From a checkpoint of a small CTC audio transcriber.
Model: norm batchnorm, activation relu, depths [10].
Training: soap at rate 0.0027, 7000 steps, batches of 256.
Data: trained on read English sentences (LibriTTS-R), 114.7 epochs.
Rows from block 6, named by matrix and row number. Each number is 128 + 32 x the weight over its row's rms, rounded and kept within 0 to 255. All counts start at 0. Numbers have three digits each. After the name is the row's rms in percent of the matrix's.
# fc1: squeeze-excite reduce (model.blocks.6.att.fc1.weight, 40x320), inputs 214-319
fc1.0 037:119102075074123139095062144129117089130124100164101138111114077133094121117121123135108072145095144096143061126083088093080146079084153136122118152066079087143125122128142144145066121091111079115144158140113089124100075099065156152089141121104102141121148064146118128137117103147085091138070093108125122101112081077072
fc1.1 164:199202133101139141148163205183116133181185114123057086173143108144128132141083125120125119116124112191080160092174116092140153138147124123113116109099182120132149179094130184092125110101112137132098160137159095158142076135158104103096158112138116067113139096110148151133170192134154154129157115074119146057195135136184
fc1.2 037:125150116142092093108119081116091152109139074098114106096067075119101128158117116180123127106160101095163089090085072099167096110111117085157097156133110096107132142119108091138098143114168108129106083112136145097092090125127107142121076108052084112138103149092117055122108133112125131109136074110129076108063112114097
fc1.3 031:155078117178132087113091069095141114056139077129093110074083166134125165102128099147095086141107073165077133168080154114153177065146123147119138111149125123081068089111171078124141089141083078085086117150137151151142171076080101159156093111147131115093122109124130089159140161102142159095087097130089159074130125107145
fc1.4 031:166118119164093140142127138159158124164176080179146155146147113138118140150126083068175119112119137097142056142073127080088058138078134162138161125094151166097154085159101137144145109134174076091156090112082131142119097097129102086104142136093088129143102072087162090132146114111111161137095153079089108085161151123121
fc1.5 033:087159145159101147170115114103136109138117109075112116115083115138115155086149128146056156118128130143106137163162107153136121163160159091119141108085109139069092161182105079144149141144075164141120120119104069159082075123141080107107106164094098144099147088107140093111173090116153107127154134108130154103162095133158
fc1.6 169:160107137165107114072115071098152121105162112134130152100128152130144092135140145179154119202114151111167121167145151146097143114157160094103100125178126126073107141150194110106151117135103140154082116150130120117157158121099180168121173158123118121094118127129118146120152127103085168150103111125162118168136174122118
fc1.7 176:167141100103126128108044127124102177137091126148161204151157144112113127101110113140102132132172103139094157173157143106125067134105118135134114145063123124115083173087139133146151131114137115131155104113150169123115109120115137112130114134086055172166110080122164120168147101149203076106149123142073104125141107124140
fc1.8 037:129088090158149123096089089124148156077180154117063122120139092122109104129129177145150168082096068105147104094117132103166108141129151113138099120094170117136109149139169134085148040184166112095049168087111145096116179132103140119101067162144075140094143110164135096136128093094172085159071074160152118088090083123122
fc1.9 031:119151153156165113157080120127143093129086125077073155132127084082147079067106120161137116153139119170069074099079128123126164144132161109068094086103141093149146117101073093095118127121094079131113149108169144092119153151100107088095132171120093122173134103118162093165142094111164114107122133074121118096130160069085
fc1.10 033:150143150144093144130160109078141072150163082083066133149156088112111141094165072124148140076071111067149154114154105123139070077162056152143061135142124141083097100153137157148067118140138155086076089107070143080093077094125152107098108142116123144156067151157132074116109074144086128139120111132107125148074155070125
fc1.11 033:129097120079162144108072133097118125108102112072138132159092121078081073071101158137070126142065161076120130097093129100142092106155079158134129067118066077134109160089147105151145171075161150057072159110084121154153145076133135143106090123080068151167112100079151112074153100082116147130067129114131143163091102108156
fc1.12 179:116159157147161156161109136114121170122108161132140040156133117085129117067095095152115117143182132145104139120177128106115112124089145164144172044115116087141159196125154154141104082134145146120108127129144166176158068144147096130129121140063125106161109138083145150145094082096181084115147099099079159126124123129177
fc1.13 032:099178078109145138130104092127131099079076168123080091115080116166172169169172116132145103121126166161118134147129135170158163132107141117138123071160074141077142088116090112092160153174149111128073116127086157123170089133130153145068089078144106084081109152155070122116097093174079126137133090149170158093146076111155
fc1.14 039:112081079095113124108143097079117098127074091193115163113157112137126193137155123088092139152087154137096151148097078071173123194068148113098169114094150135088080088074117145111133099106080081113135119072123108138120149156105215133093132122113148152108137090102103087120095152110163163107074087080088062156071190091143
fc1.15 038:082095095075091140095081104094145070109067074082080121131114153147120120140063067107114151103124125068155098141071119114090096145107123116073086094103154158151130137104108122094138080088136096072148164155135139111110103092092077136092095073103115080142082121157131105105142134149148120093132086156116098084131100133119
fc1.16 032:108145163115085106114130133149115074109092099129070076120074118146128137068129143109113086130088142116070133147114115110156126081087089080098122066079137141154145156067092082095078088148111092078081160152151151163075080138106158062122113161061153099163149167086108151081129156127160168097114082114058096109160137134142
fc1.17 031:122067095156113115062155078117127083118152150096100068173131132125115143109146146084112161101136058133073136119087132127137131153111138148141162078129105099102157088101112093068128133153159066134128097070133093089121087129125087129123078102087140130128077153146057130086148119121092106112124152103132166161123080132123
fc1.18 174:125114160121105125168109134123107210097167133138187095156117114141091092062145096113152106136130104117123132180215145165129126084159137112145160149147150145125140130146114095135098114078099121164175123105095213163133119131106124120116089159113111133101151219125152124091079156175121144105147119148158093081126125103100
fc1.19 032:085146151088092159083160105135141167066087091094106126130145152085111098117077073144120130061091074149084114164139076108131148084159129174125100093146126104097167129127158086154079096095091134102138098117156095094088123098164130141092149163125074136159165127124089163112147077149126164104125136080092164093156107102134
fc1.20 052:110141186182137132131132139141137120148067053069087044103082116143163134135104141158127143133092124116148110099115075080073190127141101107134093099114136084112136182092154146084153078155131177099084142111180131111131127124135115143131143118058134117096106098089117162141136109060100115185163146121130127064116104082132
fc1.21 178:126157144142161184166129175097146108143087106171182138160147107105134100102126150151155106172149160128120107135048113134082161115148145127166140117126113088131156129048062129113089091155151140151152205141133145159108114183150094075138155114077199125116175064135113170143127154101149187137129181123169115158146145116167
fc1.22 040:097123129088148137091111157134138146078083077166084077115127128089169105120047156088131171143137105176100113116118094103131115117137170164060163144106093122116058135161074164118134085151129111097073157122114116119074114128084151098147106115082086118121118110135094107162085096117142106148100159123110096172084172119102
fc1.23 176:140100097082090147113177109141094107121135180105147135140109140139115171137072174109158146114131121130150131128108146174158081132125106104093186144106173173093119085133081139124128113119138134170153112096102108143110152153117132128152079123245065071117099135113156126088141124139151122146137191188079142148102107136143
fc1.24 159:111118149144123126122133111088145107092112112135175116109153133096128151148113133086135172103085109158122133110123093102137162149172183191135150166192076138122123104125084139159108122154120104128147140114130137106124169118149166164117090073202191100152117241168111152127128064162166152139111112140141143111043181114128
fc1.25 047:125097091091096136111095096129140092127076124090133081064066110083082072086119119071072114123124091130136070134118118119086109132072072104098068105079110138108098069118085078092074119081126074116107129096123078081119135125082108129130098139136108111123112093100078156094075120138065127077070138096112137140121091127086
fc1.26 038:140073101093083087128112160115097083099130081075136119135106127148107082150087106074100072074095096078083110140087070095104067122095108068065127085071158101110068137081072136103124125083141086120076151148108104145148091108090135107136148110084066134096138110133134133121098153093084127070083083131113108088093084100108
fc1.27 038:084152108144116091107100133091106141149093119152078098114106125140101099102087082089146119090108163082092154107100125083123159092069125146156068131153072121086153116145087119111142128104105135142135085139099132147095132140108128107148064140083127100077122064073114140096086116088080053120118134142135116082081072092147
fc1.28 033:103142084140126136092116145079156145136152110121071080138106160166125077153088090068116083076078149094147160086092098133142076122142121142107082133119089144157159145122106089098070130145094136135115122171159163161069130164071153155101156128064087160120090157100070085078098071107158098150109067108164084118090112090085
fc1.29 035:115134086070098154105147125115103121143159105128071119068106059090141164159140100116098097138182141083101088138101109079123061140106161139099124162109088074097134150106079143129078065087125108152148107111104116103074113166089153134129086047137087163143073129180116149093177100095159154072123120110075116103134111137112
fc1.30 198:106103100159142135114096062163113138127113129063142134100154154162111196119136139111102100137152146160125126073155163140206144124114145124123118147151138174171135102199131106152200156085149144093064064108107103117122192129128158102121152112170138164155143104125114124117119141178108123146128164148130135094145107165115
fc1.31 047:144095122122150116199116153101084108111168097089166094126108102120093121062119107101164061078107116134151088079151163113076148050165115079129080180121167133101155140161148130118072105123136148084093149096091122082119181150142091061105150131159112100105143107081093166138132181153057150096158144132123128060152067103152
fc1.32 030:083107142079172151089096142087171111101183163099168086145167120110077106170077129106094151174159157148091102091074157132161127076081106161094181114139116141169154171096130167111131080162132116137092074149130128083145117122147166169147138159142176101166169099158147107132103094165101161096101106133083076109106110127132
fc1.33 213:159118088124122136110137060117142087141146154061086135139122151134070147121152175139161129178183206153093156191104115143199059129105079097104143108091104101145125115176181137091178138125136168128093034140092099125144155152114167118214122124152082162154069125138143114101109132094156070124139137158073095140129090147116
fc1.34 192:115097165125158131118187163122131154153117130172114210098090102128209125169116120116132089125130110118163130119102146096127138156158116126122127105138086117170126107122148135102113196128149190135135198176170117110076121146156162192153135091134189155119078101144123136155143117062061096126144159150136128171145135128043
fc1.35 036:136088092102158068134132152170162106083077116144128100129088144135115103096093077066104104133143089074084092038127149173155140102168127139142097099125114135159128129098092112153136157095106107126162182123094084107149106156079100116104082113168175092094147154108092168128085175103106173048102136129122115098145157166126
fc1.36 054:089078098099076091095101119116112112082112107091094095111097086116092117091139115091123110075128095072136113096088130105123080124083130077076123091078088069135111108099081137120115102094131110109084125090089101126119066087120095086121119087115118120084099112132132105080091093126083112100099076100110113079110097120135
fc1.37 031:123102116135150126126072145155168185164098144163072122119145117099103105124076100180086156174147082146155166102106119064156061143099121164084099125123142128087157162129124086162143076128120119065105142100110087094157099135090175162116167101137103118101083095079141079164127130080095073156102110127149139166150059105148
fc1.38 035:104081065159140125150069106081137109077067134101063084131122067097125126088112126123134094116082080113139107150085135113136108072154080088158063152108155080090124103154080118084096159088071097073083125085084139102116134127077088111136109079104089153112067099102077158067102138116061127113158075132125124089166144129153
fc1.39 057:092107064079121110096081067128047081120153178142095122131152134103083135113134106106127144165130146138126141167124169108155056096135052114113162085082114129121157108128125099062126063083117102113053086093094136104139151138108174140155101122103069137126104068144147089128063094107123080110082136113124095153121111143147