config.toml
input = "log_mel"
channel_attention = "se"
optimizer = "soap"
eps = 1e-08
adamw_lr_other_params = 0.00097
warmup_steps = 140
adamw_weight_decay_other_params = 0.05
Rows from block 7 of a small CTC audio transcriber, named by matrix and row number. Each number is 128 + 32 x the weight over its row's rms, rounded and kept within 0 to 255. All counts start at 0. Numbers have three digits each.
After each channel's rows are labels from the 100 clips, of 14848, where the channel reaches its highest value: "strongest on" is what is common among them. Only what is clearly more common there than usual is listed. The data: read English sentences (LibriTTS-R).
# conv: pointwise conv (model.blocks.7.conv.weight, 320x320x1), inputs 80-159

conv.250:089142140152114109182114171089125141103136122078179148089144113115105141172118116152191160119153150146161113177058158112161131129117055077166149104108104135107152067148138067088133134151145071131107122173159136139145143106136162141087102080
strongest on: the word "was"; the word "with"

conv.140:175113141064097143093146035114138094133096110096139119180132110155124128117144079116105193101156126094154105134106139078145140064141157127183141121132185172099200143168181072118075139194115096124163095120089102080076039093087142155068148137
strongest on: the word "mr"; the word "mrs"; the word "said"

conv.126:125088158118127122072083101147104064173171120126198178081123118163091141114054080130071107108170094162148156180127093099143133118118109055143115152066134124134113152138163197132118122070105120149141120127140067133193113060074131152141144176
strongest on: the word "even"

conv.97:164069174149127100121108139071153119173065081158108149077101142136098120164135150115110124094141096169163133155157183109137163214142147164124109110113084091079143127125078151122145060134168115201064152134102131147172156139155130078158151158
strongest on: the word "many"

conv.246:107077131152129095184154149066126118119160128117155096137150109153126181132140110133151132155156182130105087130132190140101111084086122091177107139113122103156133141084178175114120071101157102108155130121099131075155101131098155126103117111
strongest on: the word "himself"

conv.39:108076078171129105088113065106087113142096115059121150192093157157116104122124100112102158107106124139118119103109100094145088121177121187144110145167159130111054100096099170148134116156075171102141142107168075107175098084077090087104110168
strongest on: the word "eyes"

conv.291:153130156162147101086105135133160119122131094049118118127133063197140116075186181117169092124116106131160156068103094151173164146171098107135119157098146178070147163094114065096119104118124080066101102118133083062124110134150149172194154104
strongest on: the word "you"

conv.228:146146113127154154132126143171122136116135160180130132133116169160101074177110136141149152124078079168120102131169112093038175160117168080117056122080118163180147122099082087167134135202127135093105015109176057113141152120104129142164157129
strongest on: the word "my"

conv.29:102101161085165094093088178122139122135139082109186145122162102095191080174075105109092060125214067139116132152116123178088141114125137152107115184111062080164090170149142115135110117143130086159130129171158113116108149150110109088153147120
strongest on: the word "her"; the word "never"

conv.76:110101124113159085100110169126125114115170100094172132111080115133101117083096161094120149122145156115118202031115101127134161047129091161085118150139126202124159141084159103069082120083063139134194124122177132113103135161135116082106122113
strongest on: the word "will"

conv.314:173154146110110071150162101075092179122118087086109102093111165189128068131124134081176136143151118109141130173102106120155178093132141117154145085158137147140158118079079143151084163100102166124117167074115159091111130082150141098132163107
strongest on: the word "that"

conv.134:105069135102101118212123090148135152130199073142139209116146116165149089095121150091156120108129096081085156113121137124106144116178116170095209125144139089130132132140089132136116152120056145134139109145159105134107194112102138057158133142
strongest on: the word "do"

conv.75:118137114164134066109163107124127158109117097115116134124153077157125134102137107111035061111080127115072130092046128183104124119112121096101112081109125119098102151126153119111133165139125107138162144152082065144152135130109081179085160108
strongest on: the word "have"

conv.1:134099100067099147181138073105143076113173115116106120152143141126134116144072086128124127194180148148101125114123146101116121069099110105113084189121149107096111126149109095133136095125068143086151132128139131146145073121143103159088156121
strongest on: the word "her"; the word "he"

conv.113:153113129105089110117198136148136122074188052058090124106141144100146114098123146104072140100114108093130164057097148133111176103176112157196102129158100131181120115150133122071144135168097130098139101152155119105092107100109128112119166118
strongest on: the word "life"

conv.260:127126127157118129171187136123147095165107162151151070103095144198158107117103104138123094084112143116207151090074127131132173107110088091101143140118095082094118131107121132155113111137128116149123131125124180156115108098204161126124157159
strongest on: the word "there"; the word "is"; the word "that"

conv.202:099082145109144098161081139086083154128107117169077173136088129155114176233150079104092129073128181207134102099123136119130137163152132122121100144101098110143082132134094160068123053149139165145136139105131123062113136082162150107174114110
strongest on: the word "good"

conv.15:148091090130136142149062114122136090128126101132159091124167126132111110111187150131121178130112138106094146137160078130098126113163158141107108156138163098135143103104121139110134142113103190105160157134101152089147128115146120079150130119
strongest on: the word "little"

conv.299:097076084110135096086161135154102096161187109132194163133115146131169067174122173082146103122168138159138149071106116146140199087093121108120136094098087123176152109175046116160094153107093122102092068127177109152120118080094064106083138132
strongest on: the word "three"

conv.119:098086125151065174091134173082137140168092129112191099102168103123159093145074130127101143129152091145140095158115086098124159079159175123149136080118210100167115088093154107168142098150153138125098095107105148069116124156121111056164113144
strongest on: the word "mr"

conv.164:086122119220104134150121150157085132079127072090136135133192116121115138085114125141144110127138152137140112151158161111143106122062152105179116106123106086149148131152120109109132137126124136094164107162102094139103202186125082093076132138
strongest on: the word "such"

conv.171:178089143089148149146119114160097077097103080110148145186121116098107174162074127119053133138092123078100113121138157089081172136159114167091075154099159142208132075096121133093134102102134151112153106120127109129115175111054154105098142196
strongest on: the word "make"

conv.90:120101057114101135079155137087100131135062174143140117060146134071027125123089145118148132115120138129176132104124137124137168129158056129152100129105129088110152152098115094112133089127141137135152106147130071121115110154168155143100156102
strongest on: the word "little"

conv.198:070109091083090108095155191121078112178102047113152100074113089119152059139112154081105148074130133150137190137135157132131131123139107198091108099114191108173151082196186102139119112169120143126109078104122143155127109163119124124089121163
strongest on: the word "be"

conv.31:131132181153094135116117125138142127165097078094146132146108058144106100104105131119094130161112101128131175082158110101096096184142146098128111128091126100150132125086062154156080189161099119085124023104097075118147087151154117160147155176
strongest on: text has "almost"

conv.128:118047131087137101168152137160061130108056125125107096169105107073082112202139115136163091101104110182125142145070127110104158126111098118150074126077138132115143099157107147082109115178158073131117158135096157133162139188146088168128071081
strongest on: the word "was"; the word "he"; the word "his"

conv.192:092126125129080085192201135122067135108093096093161089132077141089142068158137126117100108061179091122087165145123091135088149078113131169107124097080120125120153095121057144106109152145137129122074065180178095127106122082087135157154181139
strongest on: the word "was"; the word "him"

conv.209:098073223094124140129096098062100145138066144083167109102133148142130150135092152086091166067132110128126093082140192173145137090063085142104158105066125096159151135182114106103187228056147131151170090065128148125155112116084119106146174135
strongest on: the word "have"; the word "even"

conv.105:139175099165141148139124136115089139094155145103103082117085120159105077123130144112136087076148133071116099132108089149176136157128114172173062069127114117101081147172095088123138146098150080109198146146081173099137083153114125149103130144
strongest on: the word "the"; the word "of"

conv.184:150122132133079090116152193080145143134143130098072127085144113181125121142122107104138091119140163099154126145163075068203147119065121105140116113062083108082146065130061164095098131100067072125144103146106123119118128121112141145175128127
strongest on: the word "just"

conv.160:121162135096088073149160118120100116142091117123152134085088111093115108127172105112131127094201115123096104088143144095117117103127115137143127068091155112131077114180121055097124125187154114207137135095098127101051127064157138155178112119
strongest on: the word "but"

conv.13:050067156116102157122112157091101063118149166076116120117158049129171154107143112154118138063092124087143147106136089166153154127148131153071081181097169107114114104101146171107092127156165160119135139088136117127050109122165111154135171164
strongest on: the word "looked"; the word "at"

conv.233:146135079132087143114151120105110163119144132080165167111117120137109087124084093090212124148215099101151066118110202089183146089082082148160151125168092056105161174192128118119104062156103154104155174098120109121122108103131099098136108083
strongest on: the word "the"

conv.204:157149175107092123141180117149136093136074107120188150164140177123110089104136110093126078164121141113099105140067092076092219115116141121088089082103110124116087158036093097153153098109092131053093163118121039184087140089124088170119177108
strongest on: the word "from"

conv.8:164102174053124090087115122099067170184149100158112127103117091080113126148148110106097142089097112123114098085028143137127172111109162090120073195118114154127118112129126144123141055110158126108052160100111134133132133145110151151153118177
strongest on: the word "you"

conv.243:146188118103151177078166073098099132103131200082124121098146148101108122201091198099119094086153119149102072136099192036152142119134077087147158149120093175102149120179144115095094087124178149091142143086128116148140119171142109117128161163
strongest on: the word "him"; the word "his"

conv.123:171115202113152148094169104130173155130170109213098088122109102096116133095125156127096137113029124093093150157130109134042126161172178103090076222149179110083151095153110129132184139118079086130154173132115107136055096143105107101141184115
strongest on: the word "not"

conv.215:165155127141111168153131132130121094103114155160118157106126146076129129120118082145111093110096129132157115174118208089161109062075149116171102145099100132146164120213065136150083124100125113075089070094136136160141130115045098125091090072
strongest on: the word "such"; the word "not"

conv.2:118131140068130157123122156123084078137171158079142171166095164084149123082176131104088089120117137100177117106086121180095121138108084168110133135108171173062166090118119129121124140159126179144037096151156102078130094063125127160144148146
strongest on: the word "you"

conv.6:127160141179107157092148069114119181100120120115103136124158068040088145143094186114101134121128078141116112075144112131094142164091163107105152209113063136072202133157155136130100190118119113097110063127156120104119121163097093123079189091
strongest on: the word "i"; the word "my"; the word "you"

conv.263:141124089111148116114120119118163136092095120123082085117161129065134127130119100112093121092095116166102088115090103098076117111159153074183171135096144132142110143161134076082160105110125149120098127086164137134148112141128118067101103105
strongest on: the word "not"

conv.169:164132135088098104111083154119090205106095133107088102179105076138140129142119110128144137116143120105134094095146101100058138098162133075153101162096133074054102132226140078148133149103106091135170138119145170107060135153144111127097148083
strongest on: the word "i"

conv.196:153065163119122118121167111137074114152109120110122155113112118150147158103151135169154138149153142152152079164132104102181045119092189125147120093115130135106112113051121072116094103145173122158154153082143068058115151142132091109122100120
strongest on: the word "never"

conv.296:170150143142102126112118110109097149107103152128142122176124126161104138132094101085123132151083137180139087143067142101100107158152138118110091112123129105153075160098043124186052175126123174105105177118104070152077163066132092166166147164
strongest on: text has "what"

conv.136:119122109090186140140106105167134172104074177101182089179078095078081119182157094149137056172107135129139128126115176177151177106124109106158185094130127110124143087154114142156093089129115100104091123125104056160079102104162112145135085197
strongest on: the word "said"

conv.207:103081141090121097090104137099139082156118094140157122091171133088123137155061199119116162169134117104138218143123108107118088134105076136093115138124106157130094106149109117072106139087182111108122083158174117098091105153163114099105116141
strongest on: the word "i"; the word "should"; the word "shall"

conv.195:077104121101088122170080156119084149167106123137107147070125101114140107144129165159080113130150151107144156083122148085063112112108133171117111142132109099128107118190085160104071138087080118080167159060112121119045123095093059101146120063
strongest on: the word "said"

conv.46:197178185117135108084093106117102143160156155123121129152081128102065119166111139134107108128132136088082077132110129132122117100158129142132119141115104126112152127112107097141095161115138133130122042123133139131129103190097146092136115092
strongest on: the word "she"

conv.94:132129143116174104119127159155107131158119126132150145100131080139119119150145121142093180128125151114103125126093115107135120095098153123123174127099079124175165140096186110112105155166126140150152096087113107144160099081120084083109115060
strongest on: the word "after"

conv.227:083080154138119103158102090151061125080094097097067119125128066111124075061094121146129124087080116096119108155085086099106135153126151126218145174116149059102138126137144118161083161199151144124129110075139078123122121126127130145120158096
strongest on: the word "not"; the word "be"; the word "said"; the word "would"

conv.222:187105121101102095132135211153095108180068081157134152129093138150149136148076131152130087115143184101138124149125143115096187093049131136122086095097122085155095159126072088148164130127100108137197097158124133157143087130078148180138127074
strongest on: the word "from"

conv.223:152173084135121049151164143118066154104189101119145124173108115137130213174108143082162164114160097117098151085087150062151173169093107119067079099105112139106122089159122145089091132079070124122154167103091106081085161099136141109129195097
strongest on: the word "for"; the word "from"

conv.120:137100139095120082080092159090067056163193126087220077093167091141102077154160103108132157121117111101143090081145121177128134121163180145153102075140197124099172100103085128071127131213072168138104177116155099166141149111139133137192141125
strongest on: the word "was"; the word "he"

conv.118:068118083145144091117140158140083146111147106096161112132119125085094111164113167191133195112088146125137148113144158156110121187126092048172081108151094098078128132118090107157098127119165139057133171148092121130104124075065127112091134102
strongest on: the word "with"

conv.18:104155080127065118141123149127111127182135134096149184121095110132159091080158051114169147130099128075130173176062109096178145126149105104114100130081117109183182112147103116087090139094079142021198119183177156126133131141146128154121123060
strongest on: the word "she"; the word "i"; the word "said"

conv.26:069140165093135098078100136135160110113166118145095131160129126200157144195109126109168202094115122113160111119130118139141060168226173128149093097126079141111165094127062069078109163139146183176112155137157116140138118142149112110150097158
strongest on: the word "great"

conv.247:077097172151200112150121166181177160140099141114118092102139105091103160169143119160124079105141197103095125111085102156172139115126146142125150125171106075137114153155142146156078105114142130137183108146159120105103094110117086119097114067
strongest on: the word "said"; the word "he"

conv.239:119122160080118163117155146148112137151132083141132148156176140116103135113131095155042104130129105164154049100063108168093099100165105159103194067091095100031119169089121134093117165206155177116115149144121142105102107147104099134144108095
strongest on: the word "people"

conv.150:162137103187126108080114162093090132151102088079152125092183089144156130118126124101116153129137100129126074133108128122119166140078096131143125157130117134055076120140142099080170124128180111199114137100129147111089077127116154120140167108
strongest on: the word "little"

conv.285:110129103130127135128109120085114114131112048119142107113155115116115102175108084078109096072187119140139142119066096113144221073105093124163152115087178085115108126142148089096155140173091137120157089108081090136180066170082094159132101161
strongest on: the word "of"; the word "have"

conv.110:108105144109143135104117148084091125109170117152099116111158113203091084074106094109115146093185080166135112137161109078089129141106138101123165116097197144117138158120176088098105176138119108106234138119128140153166115145139126135087117183
strongest on: the word "of"

conv.141:103121172088114135128126098175104123211121100168149111213143155146149078161169123123090112057146168185137118130111154136174107143175141167081094127112116095100065148094209146162096121110107153128141121107168099110076140135127062116180141083
strongest on: the word "at"

conv.56:173134065204151154148133109126146092115105108208115082194145106072138130142058150128072133147153087091086072124180177075113092131103084153109154170113178118094087139190107169176157066130081075106071103108117089111135094137094094163157158118
strongest on: the word "one"

conv.3:149113129137087128156143128174115119107086105132101077087142152195163153069118108153191184122145186093152137081124154197110126143125127175105062143151084061140110155109134148101088155145120125048128127110102128124115094097160098056149180130
strongest on: the word "at"

conv.318:145101092105096119101124091087200156092172126140111180061191129123104083106154173125093158164089125113177092089093158141173154136107158149064125111105132105098135162139124070155147155126137182174128143100148038107102120113148154134111159105
strongest on: the word "not"; the word "what"

conv.244:102132072100108153160146145111106118174175106115108149127146135141117114106114065190129170126129201134122134129122086140137132107087098115125103105111172084138134182118125111112118105123135125213093094110175170150108103161155102124068099096
strongest on: the word "no"

conv.267:114147123124059062132140167133152180137109102181119181096120098163099120071098113084133175090095174100060125083167098169085117095129129115155103146088111103122164151164100128164153119137143165126116086119140133075116092119149112075126180122
strongest on: the word "i"

conv.300:097162099163132072121106191169059107137085207196098092140157121137139098097158108163139083108140067076118130173082102107077106109141150048089173068134134107175111089154080194171100150155059095117137087155127125073151186137077137101205143069
strongest on: the word "mr"

conv.91:157204129121125131109120135186118098117160135177097113136108116119125151130101147171120155123050187134103148129159119117124114163164169124074163161177091117150117154146104138180093106076146178126133120131153124115124131173087152093163103107
strongest on: the word "one"

conv.205:135153086164134112129143121161131164133097077130123101104125159081113103064129114123136101186159167120157110149119111078130081093091070098197135179160139090154116159071164118161109132168115138098164085114124071121132167074223084105090058129
strongest on: the word "another"

conv.47:059119116078087121177096150126109122134134162159150133146111199137069191129106111131129170114150125071125121132083137071140082129097174109127161222075137071114153121109117120187136109105073215151117125141136098074125158122122068140104230106
strongest on: the word "not"

conv.34:152071135145097138180125139107109148165104120119097086084156149082159109200132107126136149113133112113135152103139138102144151124166144150077082123051182109147134112180144164068129094170151118139178120141153144090123094037097136161129072174
strongest on: the word "now"

conv.30:180154139181132112113114128154134143149090106084156100085119127078090063128111138122090108144135155140107166138082079146097151094106108118116145157156091070124101087131077186145101045119143135096096101065216058115076133188189065092165144111
strongest on: the word "upon"

conv.258:118128137152137128091127165117089127161110049093180117098139116153148088112113072059079120110153106114138052186165197116071170099092168098164148145128136101159146106058134189103167110134193116076137087143151101169094093118090118122147120120
strongest on: the word "after"

conv.217:173132149147117098113176166150095189092098165156172083120148107105088131138183028136163095139149149166160211133127154094104072115099166140164170095133185133116132175125128099056123138157141135119135086084176198094133152189138077130166120120
strongest on: the word "mr"; the word "don't"

conv.249:157110139165109120150167098128141119107150111091153057110121134078150119157093138149118142133120102150162160143083146099124081109150130097116171116115198132123096155224177131156079165190090126152115134112140105055096084119115135146099106093
strongest on: the word "what"

conv.231:173124155101110170116131216118194157123115158096187166195089129150115181101074119115145124169128128118094130112137157134117147131121084105182061186131149097132124108132087168112123103102089083149167125162107115096087113094099091130106114157
strongest on: the word "came"

conv.265:134098155165100119156127163111107077137081094116138112177160123162126117094069207080114129121091075090135189109123156058091115139120137121081129085118065062115127112118139149144149123097136129118084149183095108139141045069176134139109130105
strongest on: the word "him"

conv.280:137185126061094069114209099174068133177132123101138144174138154158126128150157149166101104126154091096144147125136214173101127140091152083144125148140110105117180128056084083082096127122167162110164098123097113116111146124130106127144134170
strongest on: the word "i"

conv.283:139164177146133112134105163164095122118120134152126181156078116111076126136126189121099089128090128117146150117094149148142064126099167160100098140136117132114214114184131147164086147135143150132150124118101093128121116075088144158058196106
strongest on: the word "be"

conv.23:110120179168151149142142128052137192122144107136107153116104090171153105176063165128085150161084118057155176122129158162128139132125065146144140042130120095094157089141158107115090124122150139109068141110162087118092160085145095106109181187
strongest on: the word "i"

conv.201:169168192163171098111170068108090205093076109162101138169102127167137137095072120145186072059100114065092156132104182075118076102115128115105180195074143129140135143085165128106144102156145059144195189144107099126083147160120147144123128061
strongest on: the word "with"

conv.224:086150116130154131138094142149065148058093124148109143069122140118145116157049169092142100125114124134144143108080096112124178149108116155108120057113151145122206130135150145162142136136120142128111092069178112136094097156171078143115093176
strongest on: the word "should"; the word "be"

conv.74:165120070133158132160153136141125102140092103063153113122116086067125130115147107121088161186104071152127119114131202155137102143210082134121102132079130122106132148042153079147084146119105168173168128223107161120106123097110061125126111080
strongest on: the word "with"

conv.129:156066149153115083090134135146170112174100108163166142138232138155211159154165104151132113165100124143129086117132148114134137137095154114162181099117144099137072129073145142083037116077075119146126138149088109075167091122138064122111086111
strongest on: the word "like"

conv.288:119120163151152132141093102179122094157148117133121207154107105092112204067120103146117112106121073157150089093137117136118105216068074144201125161086151095146148135171132101123144137085141105071116156170167124075105106149074109077175143154
strongest on: the word "me"; the word "you"

conv.189:197076108109100125140196131075147116155154123147103154128124116104131141156082117098140126131084089108098115086098161092099078094079083114138113184124196092124183105069039145102151034180119135102143148155125093129156056140083140126151109090
strongest on: the word "i"

conv.66:114099058119142139140143097091104114143128138192132127105136148157150118177122140112152169108092139100154237135092132109110156085126110114126147140081136124118116074105081169112098063197138157161167121148153090138158108137114114167196119098
strongest on: the word "with"

conv.165:137086166051074069091131091088073119163133128167096109114095113138148174139145089067091072097102088093077087146144166105132099090115105108100120162132189145109113114125132067111123181171126124132223074116130105152154105112098116107177104150
strongest on: the word "never"

conv.264:106102161134115145093109096170152092196136116136120083132119183125157128109154150132110165139127143101132149164079141145140141151047086159133126110113130076150084138199161128129113189164121096140132166145116134086091129120112107113123128098
strongest on: the word "never"

conv.173:119159125123154120113130130108158151131111127112116092108126132201097130105111152201126126172111084095092140141085123107109130131141124159118134133175145110078103133111229178195071133128170101149097157122185099101118178103171115144153164146
strongest on: the word "little"

conv.145:109061116170121168115120197139155095129140134134155097123136098104132121138141152159135139159121106096169138113094144150171089123103137123116122135110141101048112143130091144072143143146136161067066100099158137150093108103188098176102103118
strongest on: the word "were"

conv.139:191082103166078112085144122155133108075103119166131161095153115109087136160140151126100140100103098031154110121115185151115069135098157158149134068132111123122190129146105050110099201123160111148163107108172088146102074117154121109120098150
strongest on: the word "you"; the word "i"

conv.102:196038134150078129145171139086132152097113070074109133068141124114126185134129134109156134071108185151101141116149133100185142090166080190098108124118086114131179079115174096146162106105161080133064132125195110125129133116155125123100081103
strongest on: the word "should"

conv.151:070124099021124120106133088106121137165084096099166103121121128150167142120093072117056193115169087105123062120173157169129126089081114098114145147127150172126102098113102148147171120188098144090160149119049139058069106149159083129159120151
strongest on: the word "mr"

conv.163:156102117174108165091127093099085125124205125152125148096132144139113164081201126062139161110115114101114129102108187084078214103095095107160138202067194162124141144072094094068102058170085089097159105151106118063119101053107134116174100114
strongest on: the word "you"

conv.234:151125125068175143139135105150131136110117146092131112113201100091074106151147142147184124127116140131109104131129085090127129123104177113142154104105138088101188055154078086128102087156125131085164135186088166176129116164107070177154142126
strongest on: the word "he"; the word "said"

conv.106:140135093094120092083168077081107081139157119172080171170105139140149106105084089105129138134140127143130074142156103198111114120159148088105168169121083123125097141093078125179101106138110110109131122063141123099089076110124149118167136182
strongest on: the word "must"